config.toml
encoder_width = 160
residual_init = "zero_last"
ema_decay = 0.995
batch_size = 384
final_lr_fraction = 0
Rows from block 6 of the encoder, named by matrix and row number. Rows with one number belong to one attention dimension. Each number is 200 + 20 x the weight over its row's rms, rounded and kept within 0 to 999. All counts start at 0. After the name is the row's rms in percent of the matrix's.
# v: attention query, key and value (stacked) (encoder.blocks.6.attn.qkv.weight, 480x160, the v third), inputs 0-79
# proj: attention output (encoder.blocks.6.attn.proj.weight, 160x160, transposed), outputs 0-79
v.74,149,193,194,186,194,216,220,187,164,189,209,175,178,211,210,210,198,175,197,182,200,203,225,190,211,203,169,185,197,232,192,190,202,184,202,187,212,234,224,195,152,192,172,204,188,230,205,200,207,218,218,192,207,181,172,183,190,228,203,214,200,196,188,202,194,255,187,194,228,205,202,226,202,238,185,184,156,198,197,184,180
v.75,142,184,194,228,204,185,169,201,200,199,212,176,199,184,203,196,200,151,185,197,186,209,159,212,197,180,204,221,206,200,202,225,215,207,208,178,210,174,210,246,211,220,199,178,181,194,187,182,207,164,231,213,206,218,227,153,204,197,211,213,196,158,189,192,203,223,193,163,193,200,197,220,221,218,142,205,174,218,181,228,192
v.76,101,186,200,205,209,216,234,196,202,191,183,224,208,182,185,199,157,201,175,214,212,196,209,186,200,204,166,190,220,223,207,155,211,178,189,196,220,268,203,180,170,217,177,227,214,221,219,213,187,226,201,183,209,199,209,192,194,237,198,213,198,209,204,192,202,230,208,202,206,183,201,209,232,241,219,182,196,206,205,165,182
v.77,113,215,189,213,210,194,183,209,195,191,214,221,227,168,177,207,203,195,208,226,201,206,173,208,179,196,228,237,198,171,213,210,190,214,197,188,208,175,193,232,216,193,188,183,202,175,176,203,171,166,230,202,196,192,215,178,203,193,232,189,190,180,184,199,184,151,229,199,185,204,184,214,192,200,191,182,228,207,188,245,223
v.78,090,215,214,206,207,167,188,188,206,182,216,173,184,201,198,186,213,186,201,171,175,212,211,215,183,151,188,190,174,231,188,227,213,188,191,178,214,195,198,225,193,212,208,212,172,211,238,164,234,154,219,213,192,222,238,183,198,210,198,215,212,187,191,194,213,233,187,180,186,187,210,210,221,212,166,207,161,225,198,217,186
v.79,087,203,216,209,183,194,172,220,204,196,197,203,205,194,228,171,196,191,217,199,160,201,162,237,185,207,217,208,225,235,188,209,189,198,210,198,201,187,181,236,199,187,187,174,190,214,241,200,199,197,207,190,213,226,209,204,226,226,192,202,193,198,179,215,195,164,194,182,216,208,187,204,172,186,167,173,200,197,210,247,192
v.80,105,199,201,202,205,171,185,220,198,196,196,223,227,151,178,200,202,194,199,238,213,207,144,204,205,198,218,227,218,169,186,188,199,214,203,204,202,164,195,211,227,215,189,196,198,167,172,205,179,180,217,217,194,208,236,182,195,178,204,191,180,173,184,199,204,168,223,188,181,203,172,213,224,207,176,212,239,189,192,228,232
v.81,099,221,224,171,203,186,199,183,157,204,213,189,179,200,199,223,232,181,242,162,177,195,246,206,190,193,176,175,182,217,221,211,219,234,203,206,208,207,194,178,187,186,180,190,165,208,193,175,219,208,205,199,213,179,188,181,194,228,228,209,198,181,190,206,182,209,193,202,216,200,188,195,198,251,187,200,198,209,229,211,178
v.82,099,194,196,221,186,223,233,210,209,199,184,224,224,199,197,205,192,221,183,232,205,222,185,215,205,241,231,207,240,167,190,177,197,188,210,192,163,205,201,194,214,195,195,195,231,214,180,240,169,207,193,179,195,202,179,213,207,182,204,202,188,231,210,195,170,168,218,191,201,210,195,200,159,162,230,193,233,163,187,206,228
v.83,082,183,209,188,193,192,242,215,233,202,202,214,198,209,187,208,192,259,206,205,226,198,195,201,228,214,191,205,211,165,184,179,169,185,195,198,209,225,191,191,200,209,213,244,240,191,193,222,188,213,211,197,182,208,171,218,215,184,202,198,167,222,195,199,188,162,215,195,209,182,209,183,186,185,248,195,244,175,193,217,207
v.84,088,224,215,193,207,150,210,215,198,226,195,199,217,202,221,181,196,228,208,206,197,189,181,201,212,229,201,207,224,177,177,211,193,188,216,202,184,172,172,226,241,201,223,204,224,203,200,207,175,177,190,206,192,219,198,223,204,202,195,202,197,172,194,197,214,134,201,189,195,212,221,185,177,170,188,185,230,160,206,224,209
v.85,113,178,205,231,190,227,222,225,222,197,194,199,229,188,214,204,187,204,183,232,195,201,180,205,193,249,244,193,235,198,177,189,197,193,207,191,189,208,197,202,211,207,218,204,228,208,199,238,178,184,202,195,198,206,191,229,220,168,195,200,186,224,200,191,174,182,202,181,208,196,181,195,169,166,210,183,219,179,190,222,231
v.86,114,206,204,203,218,179,206,206,234,203,195,245,221,166,180,212,199,225,204,225,193,224,167,201,195,210,224,217,214,170,206,185,193,212,204,202,196,182,176,199,219,205,200,200,205,185,195,200,167,197,215,205,194,206,220,214,208,178,196,177,200,197,195,197,202,140,222,203,181,185,203,198,200,173,190,193,238,181,221,228,231
v.87,099,180,187,209,188,227,235,203,226,204,172,209,214,212,225,202,161,210,166,213,218,209,195,189,218,234,192,189,238,196,182,176,191,160,206,202,184,230,182,164,200,191,216,235,221,220,192,233,188,211,200,188,213,212,185,231,213,206,187,196,194,220,196,196,194,215,199,188,195,192,197,189,178,183,222,185,221,176,195,180,215
v.88,111,202,225,194,186,212,203,219,178,206,203,193,209,203,219,194,202,216,227,202,193,202,186,219,205,240,215,182,237,211,203,175,211,213,195,206,173,198,171,183,205,184,188,194,210,213,184,233,186,212,185,183,212,200,187,242,198,213,198,181,205,221,194,203,177,148,198,190,237,196,167,192,144,170,213,172,244,163,217,217,210
v.89,090,194,200,171,200,231,235,185,183,217,204,196,204,198,185,224,214,226,201,228,211,194,204,179,222,226,193,197,223,171,215,171,170,195,184,195,189,223,207,168,186,199,192,204,207,196,188,210,192,218,205,196,204,197,186,217,191,210,229,200,192,203,189,201,176,151,220,202,224,206,211,207,170,208,235,182,261,184,197,192,202
v.90,107,182,187,205,171,217,227,202,222,202,184,188,205,217,211,185,178,231,180,224,194,208,182,195,200,227,228,190,247,176,182,164,186,175,199,206,175,204,171,189,199,212,229,240,235,215,188,239,176,206,195,195,197,203,189,242,220,195,173,202,203,225,197,196,192,187,197,184,188,206,187,175,166,165,240,199,234,155,196,191,229
v.91,102,191,188,204,193,211,216,213,222,207,193,212,222,190,197,204,192,239,199,222,223,206,194,211,203,234,233,204,205,156,190,178,177,212,206,201,160,176,186,170,211,186,217,203,236,199,179,226,184,218,184,193,203,197,180,231,199,172,202,190,200,240,200,199,189,146,207,207,208,175,181,168,182,159,239,204,245,179,191,195,236
v.92,110,202,218,193,175,169,151,212,180,225,205,163,198,187,227,189,199,166,222,203,181,210,158,205,204,224,202,183,229,212,185,211,202,210,206,190,190,172,176,240,193,191,171,193,188,212,205,197,189,173,230,207,195,218,213,176,204,230,209,211,188,179,184,192,200,194,183,180,199,210,178,219,204,191,150,188,183,187,198,247,217
v.93,101,230,193,193,212,224,227,183,201,223,199,231,239,192,166,219,229,211,223,209,197,207,214,176,175,227,222,206,203,176,214,184,196,210,187,215,187,177,191,178,192,185,182,200,206,170,171,210,175,197,209,211,177,188,207,208,191,202,233,183,208,187,212,190,164,131,229,212,219,192,181,197,167,186,203,189,247,191,209,206,224
proj.74,146,175,217,217,181,224,195,193,184,204,214,194,179,210,237,211,171,179,175,172,189,217,198,214,215,197,197,189,221,216,205,200,227,205,198,180,169,200,204,197,193,215,177,218,205,241,186,205,199,236,173,199,200,192,172,211,193,208,174,203,213,251,212,210,214,207,191,206,213,202,181,197,200,218,214,212,202,193,197,183,194
proj.75,098,225,192,185,214,220,235,195,214,183,180,211,228,238,191,222,215,252,206,211,211,209,233,191,202,198,209,202,208,203,212,180,163,186,179,229,164,207,203,150,187,201,220,219,221,174,199,201,178,225,154,179,195,198,191,236,212,189,175,177,217,227,210,194,190,150,219,220,199,191,208,182,190,195,227,209,245,208,220,155,207
proj.76,112,178,200,230,172,238,216,200,168,207,186,167,180,242,234,170,193,185,187,170,173,218,199,218,228,220,213,176,227,224,205,228,193,195,209,174,182,188,215,236,190,193,176,186,187,237,215,218,215,230,194,195,193,198,156,210,169,205,184,212,234,228,199,215,162,231,186,187,209,209,179,206,181,200,202,217,190,189,191,224,188
proj.77,080,221,203,207,234,183,216,209,241,197,177,214,210,214,171,205,227,218,207,204,206,181,226,204,181,202,195,199,166,198,192,193,159,177,187,201,234,191,201,193,186,203,231,206,214,166,204,165,217,180,211,197,223,216,241,195,218,158,213,204,192,184,193,221,201,171,210,202,176,214,210,202,201,186,216,208,187,211,193,190,196
proj.78,068,207,184,202,189,210,200,176,198,185,205,204,222,218,211,209,199,214,176,209,218,223,213,173,220,209,206,213,226,198,215,196,214,209,185,234,145,189,202,170,201,213,219,212,212,184,178,212,188,213,148,200,178,183,176,248,198,201,167,169,221,243,221,168,167,181,205,219,201,180,209,190,187,211,206,216,243,202,226,160,212
proj.79,093,210,190,213,205,220,209,176,222,205,176,226,205,190,195,227,196,229,156,243,227,205,204,189,228,197,223,206,204,163,203,157,162,197,177,219,188,186,218,191,171,206,215,162,225,176,182,204,176,192,178,215,196,194,205,210,193,174,191,198,208,223,223,207,194,211,211,208,180,215,177,203,209,192,221,228,206,213,202,191,207
proj.80,056,242,197,197,230,193,221,213,225,197,177,208,211,212,176,206,247,240,213,223,205,190,204,196,201,189,210,201,171,193,202,196,142,177,179,224,223,205,204,192,204,179,222,189,209,142,221,197,204,185,202,195,201,218,222,198,198,190,204,192,202,181,195,213,235,156,217,193,194,209,201,186,204,172,213,197,211,210,203,200,203
proj.81,104,173,205,231,191,199,203,178,217,177,219,220,180,222,211,199,166,178,165,168,212,240,242,204,194,214,164,202,197,213,205,181,216,187,171,173,216,199,212,207,185,261,193,218,220,232,176,165,189,225,188,212,210,199,212,218,212,170,188,191,205,232,206,195,209,218,198,194,186,215,215,217,172,219,209,216,150,207,214,184,165
proj.82,076,210,204,187,223,186,205,228,207,215,183,195,179,183,182,194,207,205,225,204,193,158,187,217,198,185,206,193,172,185,177,198,163,188,219,180,249,206,204,223,190,175,196,183,193,192,213,195,221,171,244,195,226,208,230,171,191,188,228,233,178,160,181,233,219,211,194,187,197,223,191,216,218,184,201,187,175,197,172,224,196
proj.83,080,208,200,222,210,220,211,227,203,206,172,195,189,200,195,173,209,188,219,196,182,170,194,228,176,205,204,179,183,204,186,218,174,186,203,170,234,193,185,237,189,196,200,186,185,203,220,197,221,176,247,196,227,209,231,175,206,191,227,233,196,164,177,235,198,218,202,181,190,205,172,226,207,194,193,199,170,190,179,244,196
proj.84,068,205,195,236,231,230,225,216,243,197,159,223,214,196,193,196,206,209,183,237,201,175,205,217,185,202,209,199,191,174,191,174,146,170,173,196,226,193,192,201,189,208,220,162,216,171,209,207,202,187,209,203,222,213,229,187,212,175,198,202,200,193,210,227,192,204,219,198,178,194,182,205,214,193,208,218,194,205,185,211,203
proj.85,117,219,202,189,233,179,207,221,213,218,177,200,188,190,185,207,208,218,217,205,194,158,189,216,209,183,210,188,161,175,178,194,156,182,221,194,236,196,209,209,188,175,209,186,198,185,205,190,228,174,235,195,213,204,226,177,184,175,220,219,177,161,184,237,204,194,196,183,197,217,195,211,219,182,214,189,189,201,169,208,197
proj.86,120,211,189,205,217,196,200,218,226,199,160,209,202,206,179,169,217,218,190,211,201,187,194,207,198,206,216,203,172,200,185,197,160,192,197,199,232,192,210,227,205,192,235,175,200,176,218,201,214,171,221,200,208,218,233,198,196,169,211,222,211,174,182,219,195,193,198,176,174,220,199,202,197,180,204,208,179,205,189,217,192
proj.87,081,190,198,215,209,230,221,232,187,218,174,181,178,200,207,177,210,200,220,194,173,164,182,235,215,190,214,174,199,204,177,219,160,184,220,162,230,210,205,242,188,172,178,177,179,231,226,212,228,195,245,181,209,210,207,170,177,198,211,239,196,184,177,232,188,222,192,179,210,217,163,225,211,196,205,186,177,184,170,241,193
proj.88,113,184,210,206,220,195,211,203,220,223,182,208,172,176,188,204,197,207,198,207,198,169,196,211,203,200,201,180,175,174,182,186,161,186,207,177,258,200,211,218,183,193,188,176,206,201,199,185,216,173,238,202,212,210,228,175,193,181,224,228,172,176,183,228,209,225,191,174,190,230,188,217,209,184,212,192,157,206,173,221,178
proj.89,087,183,222,230,209,206,206,224,217,211,190,208,184,197,205,196,191,187,209,179,178,184,195,241,164,210,198,162,178,212,181,209,184,185,204,157,232,193,190,227,187,205,198,206,199,231,219,179,221,187,240,197,234,221,227,172,218,172,223,229,184,177,181,244,206,209,189,174,187,214,178,215,200,193,206,199,157,198,168,238,182
proj.90,103,203,196,195,225,206,216,225,200,216,179,193,189,193,189,184,220,210,234,206,178,155,190,223,201,184,205,178,185,194,181,206,150,186,220,175,238,216,202,228,192,168,178,174,181,206,221,205,226,179,252,184,210,205,225,166,189,197,230,234,178,156,174,225,197,209,199,178,211,209,179,216,223,199,197,170,186,191,172,235,194
proj.91,071,216,200,179,230,166,191,220,202,209,197,195,182,176,168,195,224,197,237,213,202,165,190,193,204,182,192,212,166,182,191,203,183,201,212,193,253,208,205,223,202,180,191,185,191,174,208,191,220,167,237,205,216,203,232,166,186,201,230,220,180,156,186,209,231,215,205,191,196,219,202,215,221,192,186,186,177,199,184,216,198
proj.92,105,208,186,212,228,217,229,194,235,183,168,238,214,217,186,219,194,252,163,213,223,207,211,202,216,181,221,206,198,188,199,166,151,190,175,219,190,209,225,182,189,209,224,182,228,178,195,202,192,199,161,194,204,203,209,223,194,174,176,199,220,238,219,216,216,176,214,208,181,216,199,196,199,196,230,226,211,208,214,166,198
proj.93,105,189,215,207,221,174,194,217,226,205,200,208,186,192,175,200,199,189,210,193,187,178,208,221,181,196,181,189,153,202,180,197,184,185,199,176,241,196,206,209,191,211,199,210,209,201,205,161,221,185,237,206,224,225,235,173,215,161,224,213,173,161,183,224,205,199,193,179,182,215,217,208,205,194,205,192,160,209,169,212,169