From a checkpoint of a small masked image model.
Model: 40-pixel images, encoder arch vit, encoder norm layernorm, encoder activation gelu_tanh, encoder layers 12, encoder width 160, decoder width 128, decoder layers 6.
Training: 10200 steps, batches of 384.
Rows from block 2 of the encoder of a small masked image model, named by matrix and row number. Rows with one number belong to one neuron. Each number is 50 + 12 x the weight over its row's rms, rounded and kept within 0 to 99. All counts start at 0.
After each neuron's rows are labels from the 100 images, of 14848, where the neuron reaches its highest value: "place" is the part of the image that holds the peak; "strongest on" is what is common among them. Only what is clearly more common there than usual is listed. The data: photos of plants, animals and fungi (iNaturalist).
# fc1: MLP up (encoder.blocks.2.mlp.fc1.weight, 640x160), inputs 80-159
# fc2: MLP down (encoder.blocks.2.mlp.fc2.weight, 160x640, transposed), outputs 80-159

fc1.184:74 27 28 79 54 33 61 46 55 38 50 54 55 55 58 73 40 52 40 41 59 74 29 41 52 61 43 55 29 63 53 55 37 55 39 56 32 53 50 38 57 41 48 54 35 42 41 43 29 78 43 38 48 52 52 57 74 42 40 51 65 61 61 45 55 60 30 43 55 55 47 46 57 62 64 42 25 61 61 34
fc2.184:52 62 50 71 52 34 55 52 57 33 45 55 53 50 46 53 53 32 52 62 50 57 36 50 61 47 51 41 19 82 56 29 22 46 54 46 44 51 49 51 28 52 39 51 46 49 67 49 61 63 54 61 36 40 58 58 49 56 77 42 52 56 56 34 61 36 42 55 67 51 49 69 43 53 67 37 31 43 57 42
place: top centre
strongest on: class Aves; order Passeriformes

fc1.153:54 47 42 44 63 58 47 52 59 50 45 61 71 47 67 29 39 36 44 68 62 76 52 18 41 46 40 26 44 48 41 38 51 31 31 52 48 46 54 58 60 47 28 44 63 48 54 38 59 64 63 61 35 53 50 47 56 45 41 54 62 52 43 66 39 55 49 52 72 44 27 51 72 58 49 46 64 62 43 58
fc2.153:41 35 60 38 63 47 62 51 35 42 35 52 40 57 50 45 36 39 52 43 35 72 55 51 36 60 67 49 58 38 53 70 61 53 83 57 36 45 34 61 37 44 59 45 52 43 41 54 57 72 74 45 47 70 37 36 63 57 70 58 44 50 38 65 39 66 65 56 32 49 55 41 60 48 35 63 72 56 71 43
place: centre
strongest on: class Insecta; phylum Arthropoda; order Lepidoptera

fc1.532:56 46 55 33 50 59 48 46 48 45 69 60 46 75 32 51 52 38 26 55 41 83 70 47 44 55 39 31 42 52 41 58 60 47 32 50 57 31 47 49 57 25 36 49 52 40 50 38 52 80 52 30 36 62 40 36 56 67 51 61 64 60 28 51 33 67 51 72 47 55 64 40 73 56 38 54 45 60 53 62
fc2.532:36 86 48 53 43 37 45 50 66 42 51 56 42 67 31 59 63 32 51 54 45 38 61 64 53 47 55 29 41 52 57 38 40 46 25 49 54 31 58 42 69 33 59 38 55 62 60 44 48 16 52 64 48 29 45 57 79 51 79 43 49 29 46 48 43 51 38 48 56 53 59 57 39 27 47 70 26 38 54 57
place: centre
strongest on: class Insecta; phylum Arthropoda; order Lepidoptera

fc1.430:68 58 52 28 50 60 44 52 52 45 59 55 52 54 58 56 26 30 51 61 62 35 64 46 47 61 59 48 39 65 45 55 46 65 39 54 46 50 84 46 64 44 43 67 29 57 56 46 66 45 45 40 69 58 56 29 43 66 39 45 48 73 51 53 46 45 34 55 42 59 50 47 82 60 57 58 42 53 34 52
fc2.430:52 46 57 62 51 46 51 61 72 41 58 49 59 47 51 63 43 55 48 59 50 45 44 58 50 50 58 51 56 37 49 64 25 29 00 58 34 45 48 41 62 45 68 29 42 35 46 53 67 29 52 48 54 49 43 51 51 47 57 58 44 46 59 56 49 43 45 30 57 40 37 61 50 63 58 43 31 42 49 47
place: centre
strongest on: phylum Arthropoda; class Insecta; order Lepidoptera

fc1.138:61 66 48 45 38 73 42 67 51 55 49 45 57 61 55 40 55 69 33 45 44 70 57 50 41 55 41 48 45 33 38 62 59 49 36 48 47 52 59 46 52 37 24 40 55 46 33 43 57 62 56 38 59 24 49 63 74 37 37 55 39 25 45 72 30 54 56 65 45 54 38 39 59 65 40 52 37 62 61 80
fc2.138:72 83 57 49 42 49 48 54 48 61 65 47 44 59 43 47 40 27 53 71 52 34 48 29 73 34 71 49 38 56 58 15 37 42 47 49 55 38 42 45 77 39 39 65 50 64 60 40 62 57 43 57 43 38 56 63 35 57 66 39 51 53 52 40 64 37 46 52 58 40 55 55 34 23 60 42 42 56 48 57
place: centre
strongest on: class Insecta; phylum Arthropoda; order Lepidoptera

fc1.480:52 52 47 65 31 52 41 42 44 57 37 51 45 34 51 38 52 28 75 67 54 48 73 47 60 37 50 28 42 34 54 32 53 43 49 35 45 59 58 40 54 54 54 61 33 31 60 36 63 54 32 61 64 42 51 57 60 35 48 55 59 75 50 75 58 52 44 58 63 36 48 42 70 69 58 40 44 51 38 50
fc2.480:44 42 60 50 37 57 59 47 17 60 30 48 33 47 47 49 45 40 58 39 42 44 64 59 49 43 61 53 44 31 48 71 79 53 84 40 52 54 57 46 35 55 66 46 52 31 45 38 63 34 46 45 75 45 50 46 63 34 50 54 54 53 52 72 24 58 64 48 60 47 53 41 71 81 33 60 77 47 49 57
place: centre
strongest on: class Aves

fc1.630:40 74 62 59 37 41 54 39 34 51 63 53 59 57 65 47 47 49 40 64 37 60 62 36 54 46 61 45 26 52 50 47 34 83 52 40 38 49 67 45 45 46 47 78 49 49 49 54 49 55 57 35 53 41 48 56 30 48 45 68 25 47 58 42 74 26 51 58 43 29 56 37 43 52 47 56 47 52 66 61
fc2.630:57 92 50 56 42 46 61 53 61 55 53 46 41 51 29 63 57 37 54 56 50 43 43 37 61 41 52 36 58 53 55 40 52 18 26 50 55 53 24 48 81 48 29 53 58 55 43 45 46 37 65 54 44 35 43 64 67 58 62 48 45 41 55 48 48 45 42 48 40 39 56 51 36 18 56 53 33 39 54 54
place: centre
strongest on: phylum Arthropoda; class Insecta

fc1.216:45 66 50 52 65 55 29 41 54 51 78 46 48 63 47 34 41 29 44 75 75 85 51 43 45 60 58 22 48 47 36 37 54 46 19 51 49 40 49 43 47 33 42 60 21 52 58 41 50 82 46 44 29 59 41 56 49 76 32 59 50 65 37 59 69 50 39 50 55 39 58 49 72 50 50 47 24 71 51 49
fc2.216:45 53 47 38 40 45 45 72 60 45 60 58 54 50 43 46 70 50 43 41 48 50 52 63 42 50 36 59 54 46 57 73 19 64 22 47 62 53 58 63 37 54 57 43 60 66 57 36 59 37 64 71 50 36 47 46 65 41 62 33 40 32 54 42 36 46 60 73 44 69 45 75 40 73 67 65 42 45 48 54
place: centre
strongest on: phylum Arthropoda; class Insecta; order Lepidoptera; family: Nymphalidae

fc1.87:40 41 46 52 38 57 70 40 41 63 52 44 54 82 32 47 47 40 52 48 32 50 40 54 39 41 61 38 38 56 50 61 60 60 49 53 73 31 55 63 62 34 51 69 61 56 61 54 54 70 42 41 54 67 45 55 57 68 61 54 42 44 40 71 54 69 54 75 37 53 53 35 48 43 32 62 60 51 51 56
fc2.87:44 57 31 61 45 64 40 72 80 51 63 54 67 52 39 49 55 59 51 60 51 45 46 50 81 40 34 45 37 39 50 50 33 43 42 55 63 49 67 51 87 48 38 40 53 63 68 51 35 40 59 63 45 38 41 49 51 53 47 43 53 38 56 50 53 46 48 41 56 50 30 63 37 44 61 56 31 43 41 54
place: centre
strongest on: class Insecta; phylum Arthropoda; order Lepidoptera

fc1.154:44 55 65 42 57 58 29 24 61 56 64 35 44 61 27 49 61 30 39 56 64 56 57 49 32 56 58 42 56 50 54 38 65 58 36 33 64 48 41 67 37 45 54 63 58 62 46 37 71 46 54 53 68 56 39 45 37 57 62 41 31 63 30 34 56 61 40 75 39 56 62 53 65 50 51 62 56 41 41 87
fc2.154:56 44 39 51 43 53 38 67 72 64 67 49 72 54 50 42 60 56 45 69 61 42 49 34 61 30 42 55 45 50 42 45 33 51 11 52 59 47 55 48 45 46 44 49 46 67 70 47 53 50 48 85 53 41 50 57 50 48 42 36 53 42 60 41 45 35 52 50 56 52 28 71 37 44 72 49 34 53 31 61
place: centre
strongest on: phylum Arthropoda; class Insecta

fc1.316:49 54 37 31 44 52 28 73 59 32 75 63 64 49 45 38 64 80 44 42 70 47 54 62 46 49 49 45 80 26 48 40 58 42 33 49 60 48 47 55 58 51 47 53 55 55 54 56 54 43 60 69 55 36 31 62 59 58 63 52 69 50 36 63 25 60 71 38 53 64 42 61 57 63 40 61 50 63 60 69
fc2.316:40 75 55 50 76 57 40 55 44 52 69 47 48 39 49 51 41 38 47 59 59 27 44 49 71 55 66 42 65 51 48 10 61 54 75 56 56 60 51 55 41 56 83 55 40 52 54 58 47 50 46 63 48 56 46 54 24 63 52 47 30 64 56 44 56 52 41 46 61 43 61 53 50 33 46 59 56 47 57 43
place: centre
strongest on: phylum Arthropoda; class Insecta; order Lepidoptera; family: Nymphalidae

fc1.414:50 77 60 30 43 49 30 44 49 51 77 54 36 77 49 24 47 28 44 41 62 72 65 57 37 56 56 48 50 41 39 58 66 62 25 44 66 30 53 52 42 33 40 54 43 58 52 33 49 64 49 44 37 60 29 48 44 68 43 63 56 45 36 75 56 60 62 55 54 46 48 42 65 33 38 64 53 60 54 59
fc2.414:47 64 48 29 44 58 17 48 66 59 85 55 56 58 44 35 55 37 45 50 55 52 65 59 21 49 51 39 40 33 43 65 42 53 12 42 63 40 72 51 45 42 52 59 43 59 57 43 67 50 53 41 42 51 39 44 33 63 48 56 42 47 38 54 59 47 54 61 54 50 53 40 71 59 68 65 42 53 46 59
place: centre
strongest on: phylum Arthropoda; class Insecta; order Lepidoptera; family: Nymphalidae

fc1.177:61 45 52 32 36 63 41 46 54 45 74 34 51 77 38 53 68 58 38 47 54 46 49 61 38 62 61 45 34 74 44 42 41 55 51 46 67 42 61 69 68 42 36 56 63 67 47 54 40 71 41 42 44 56 48 45 61 68 61 37 38 35 39 52 57 65 44 61 40 59 56 52 36 40 47 38 45 47 53 75
fc2.177:56 65 27 58 49 56 38 63 76 55 68 60 72 51 55 45 51 60 47 68 66 57 50 39 60 42 33 44 55 49 43 46 27 48 00 55 68 50 66 49 70 50 41 44 51 57 65 49 33 50 53 59 49 39 39 59 40 51 38 43 50 44 59 39 70 42 46 43 59 47 40 65 39 43 67 38 23 49 38 49
place: centre
strongest on: phylum Arthropoda; class Insecta; order Lepidoptera

fc1.217:56 39 46 73 50 56 50 47 42 56 45 45 46 41 69 38 24 31 76 81 55 58 47 39 57 46 58 44 54 57 56 46 65 33 37 51 43 58 60 49 32 61 30 46 23 46 65 28 54 77 47 33 22 65 50 45 30 45 52 60 75 72 55 69 72 51 49 34 52 36 45 48 58 38 49 55 57 48 37 41
fc2.217:37 47 67 39 64 44 63 35 27 28 35 53 36 55 45 56 52 44 49 35 37 65 56 68 37 66 54 51 52 48 52 67 63 57 73 52 39 48 35 50 39 45 63 31 67 39 37 63 44 47 65 41 42 57 39 42 66 58 67 63 52 50 37 66 34 67 56 46 46 51 63 38 51 57 30 68 68 49 72 38
place: centre
strongest on: class Aves

fc1.579:60 65 54 37 29 61 42 58 50 53 57 52 52 60 43 40 42 56 50 60 52 37 79 47 54 42 45 31 23 40 47 50 56 44 28 56 60 41 63 46 62 42 24 43 47 47 71 55 45 63 46 59 55 60 44 50 63 54 53 54 44 32 52 82 59 58 49 39 54 48 46 47 57 55 31 59 47 56 53 74
fc2.579:48 50 46 42 46 64 36 65 76 60 69 59 63 38 49 41 55 54 57 56 59 33 58 47 70 40 37 49 41 27 52 54 43 45 40 55 70 58 74 62 98 60 35 44 59 65 65 55 58 46 50 58 56 41 43 46 40 54 42 40 39 44 56 55 55 37 60 50 52 53 32 61 56 46 65 54 48 36 44 55
place: centre
strongest on: class Insecta; phylum Arthropoda; order Lepidoptera

fc1.389:40 28 32 61 63 58 64 51 30 50 26 56 55 51 38 61 51 53 52 47 34 72 68 45 59 51 41 32 52 28 42 61 60 30 59 50 41 43 55 31 59 45 36 45 40 39 58 39 46 60 44 28 37 67 46 36 78 45 50 50 67 59 63 63 35 67 45 37 67 42 56 50 66 54 40 67 52 53 53 33
fc2.389:55 47 36 77 43 69 62 58 65 44 50 50 37 51 19 65 58 34 59 51 46 34 39 58 85 40 40 56 50 52 59 49 52 42 63 34 49 54 43 49 73 52 39 48 56 53 62 36 36 26 49 55 45 39 45 39 69 51 77 41 73 43 57 53 37 49 38 41 52 64 48 50 44 31 45 68 36 34 48 54
place: centre
strongest on: class Aves

fc1.632:74 56 53 32 49 62 58 52 41 51 55 36 54 73 45 34 22 36 32 62 47 56 59 43 35 48 66 40 39 78 41 54 56 51 47 50 37 48 61 68 57 41 29 64 52 63 38 29 66 77 39 42 63 66 55 46 46 50 46 61 50 60 45 60 51 54 40 62 45 45 58 52 41 38 49 49 37 46 56 71
fc2.632:74 81 58 57 47 50 43 63 61 49 60 47 57 60 55 52 36 43 39 67 57 50 47 31 60 48 57 37 45 63 46 38 32 31 02 56 48 45 58 43 78 39 31 51 44 55 56 47 60 39 33 49 37 47 47 75 49 59 54 53 57 44 55 53 55 44 39 34 61 41 32 61 40 38 63 48 23 50 67 60
place: centre
strongest on: phylum Arthropoda; class Insecta; order Lepidoptera

fc1.373:58 41 39 66 36 71 42 48 41 55 31 50 48 45 53 60 39 47 62 68 51 57 67 51 67 49 53 35 48 30 42 32 65 26 43 51 49 46 53 46 54 52 38 57 40 30 55 49 59 65 21 50 45 60 55 55 65 36 43 59 62 62 63 70 49 57 39 31 62 34 36 32 67 63 43 55 34 54 39 55
fc2.373:46 48 56 52 45 63 58 53 28 48 33 51 50 48 39 54 50 47 52 28 53 50 48 81 57 54 59 61 33 25 54 81 72 53 66 49 44 51 76 47 74 52 53 46 56 33 46 43 49 35 57 49 52 35 55 48 85 46 71 55 59 56 54 63 24 62 47 41 59 56 30 46 55 83 19 51 71 44 44 53
place: centre
strongest on: class Aves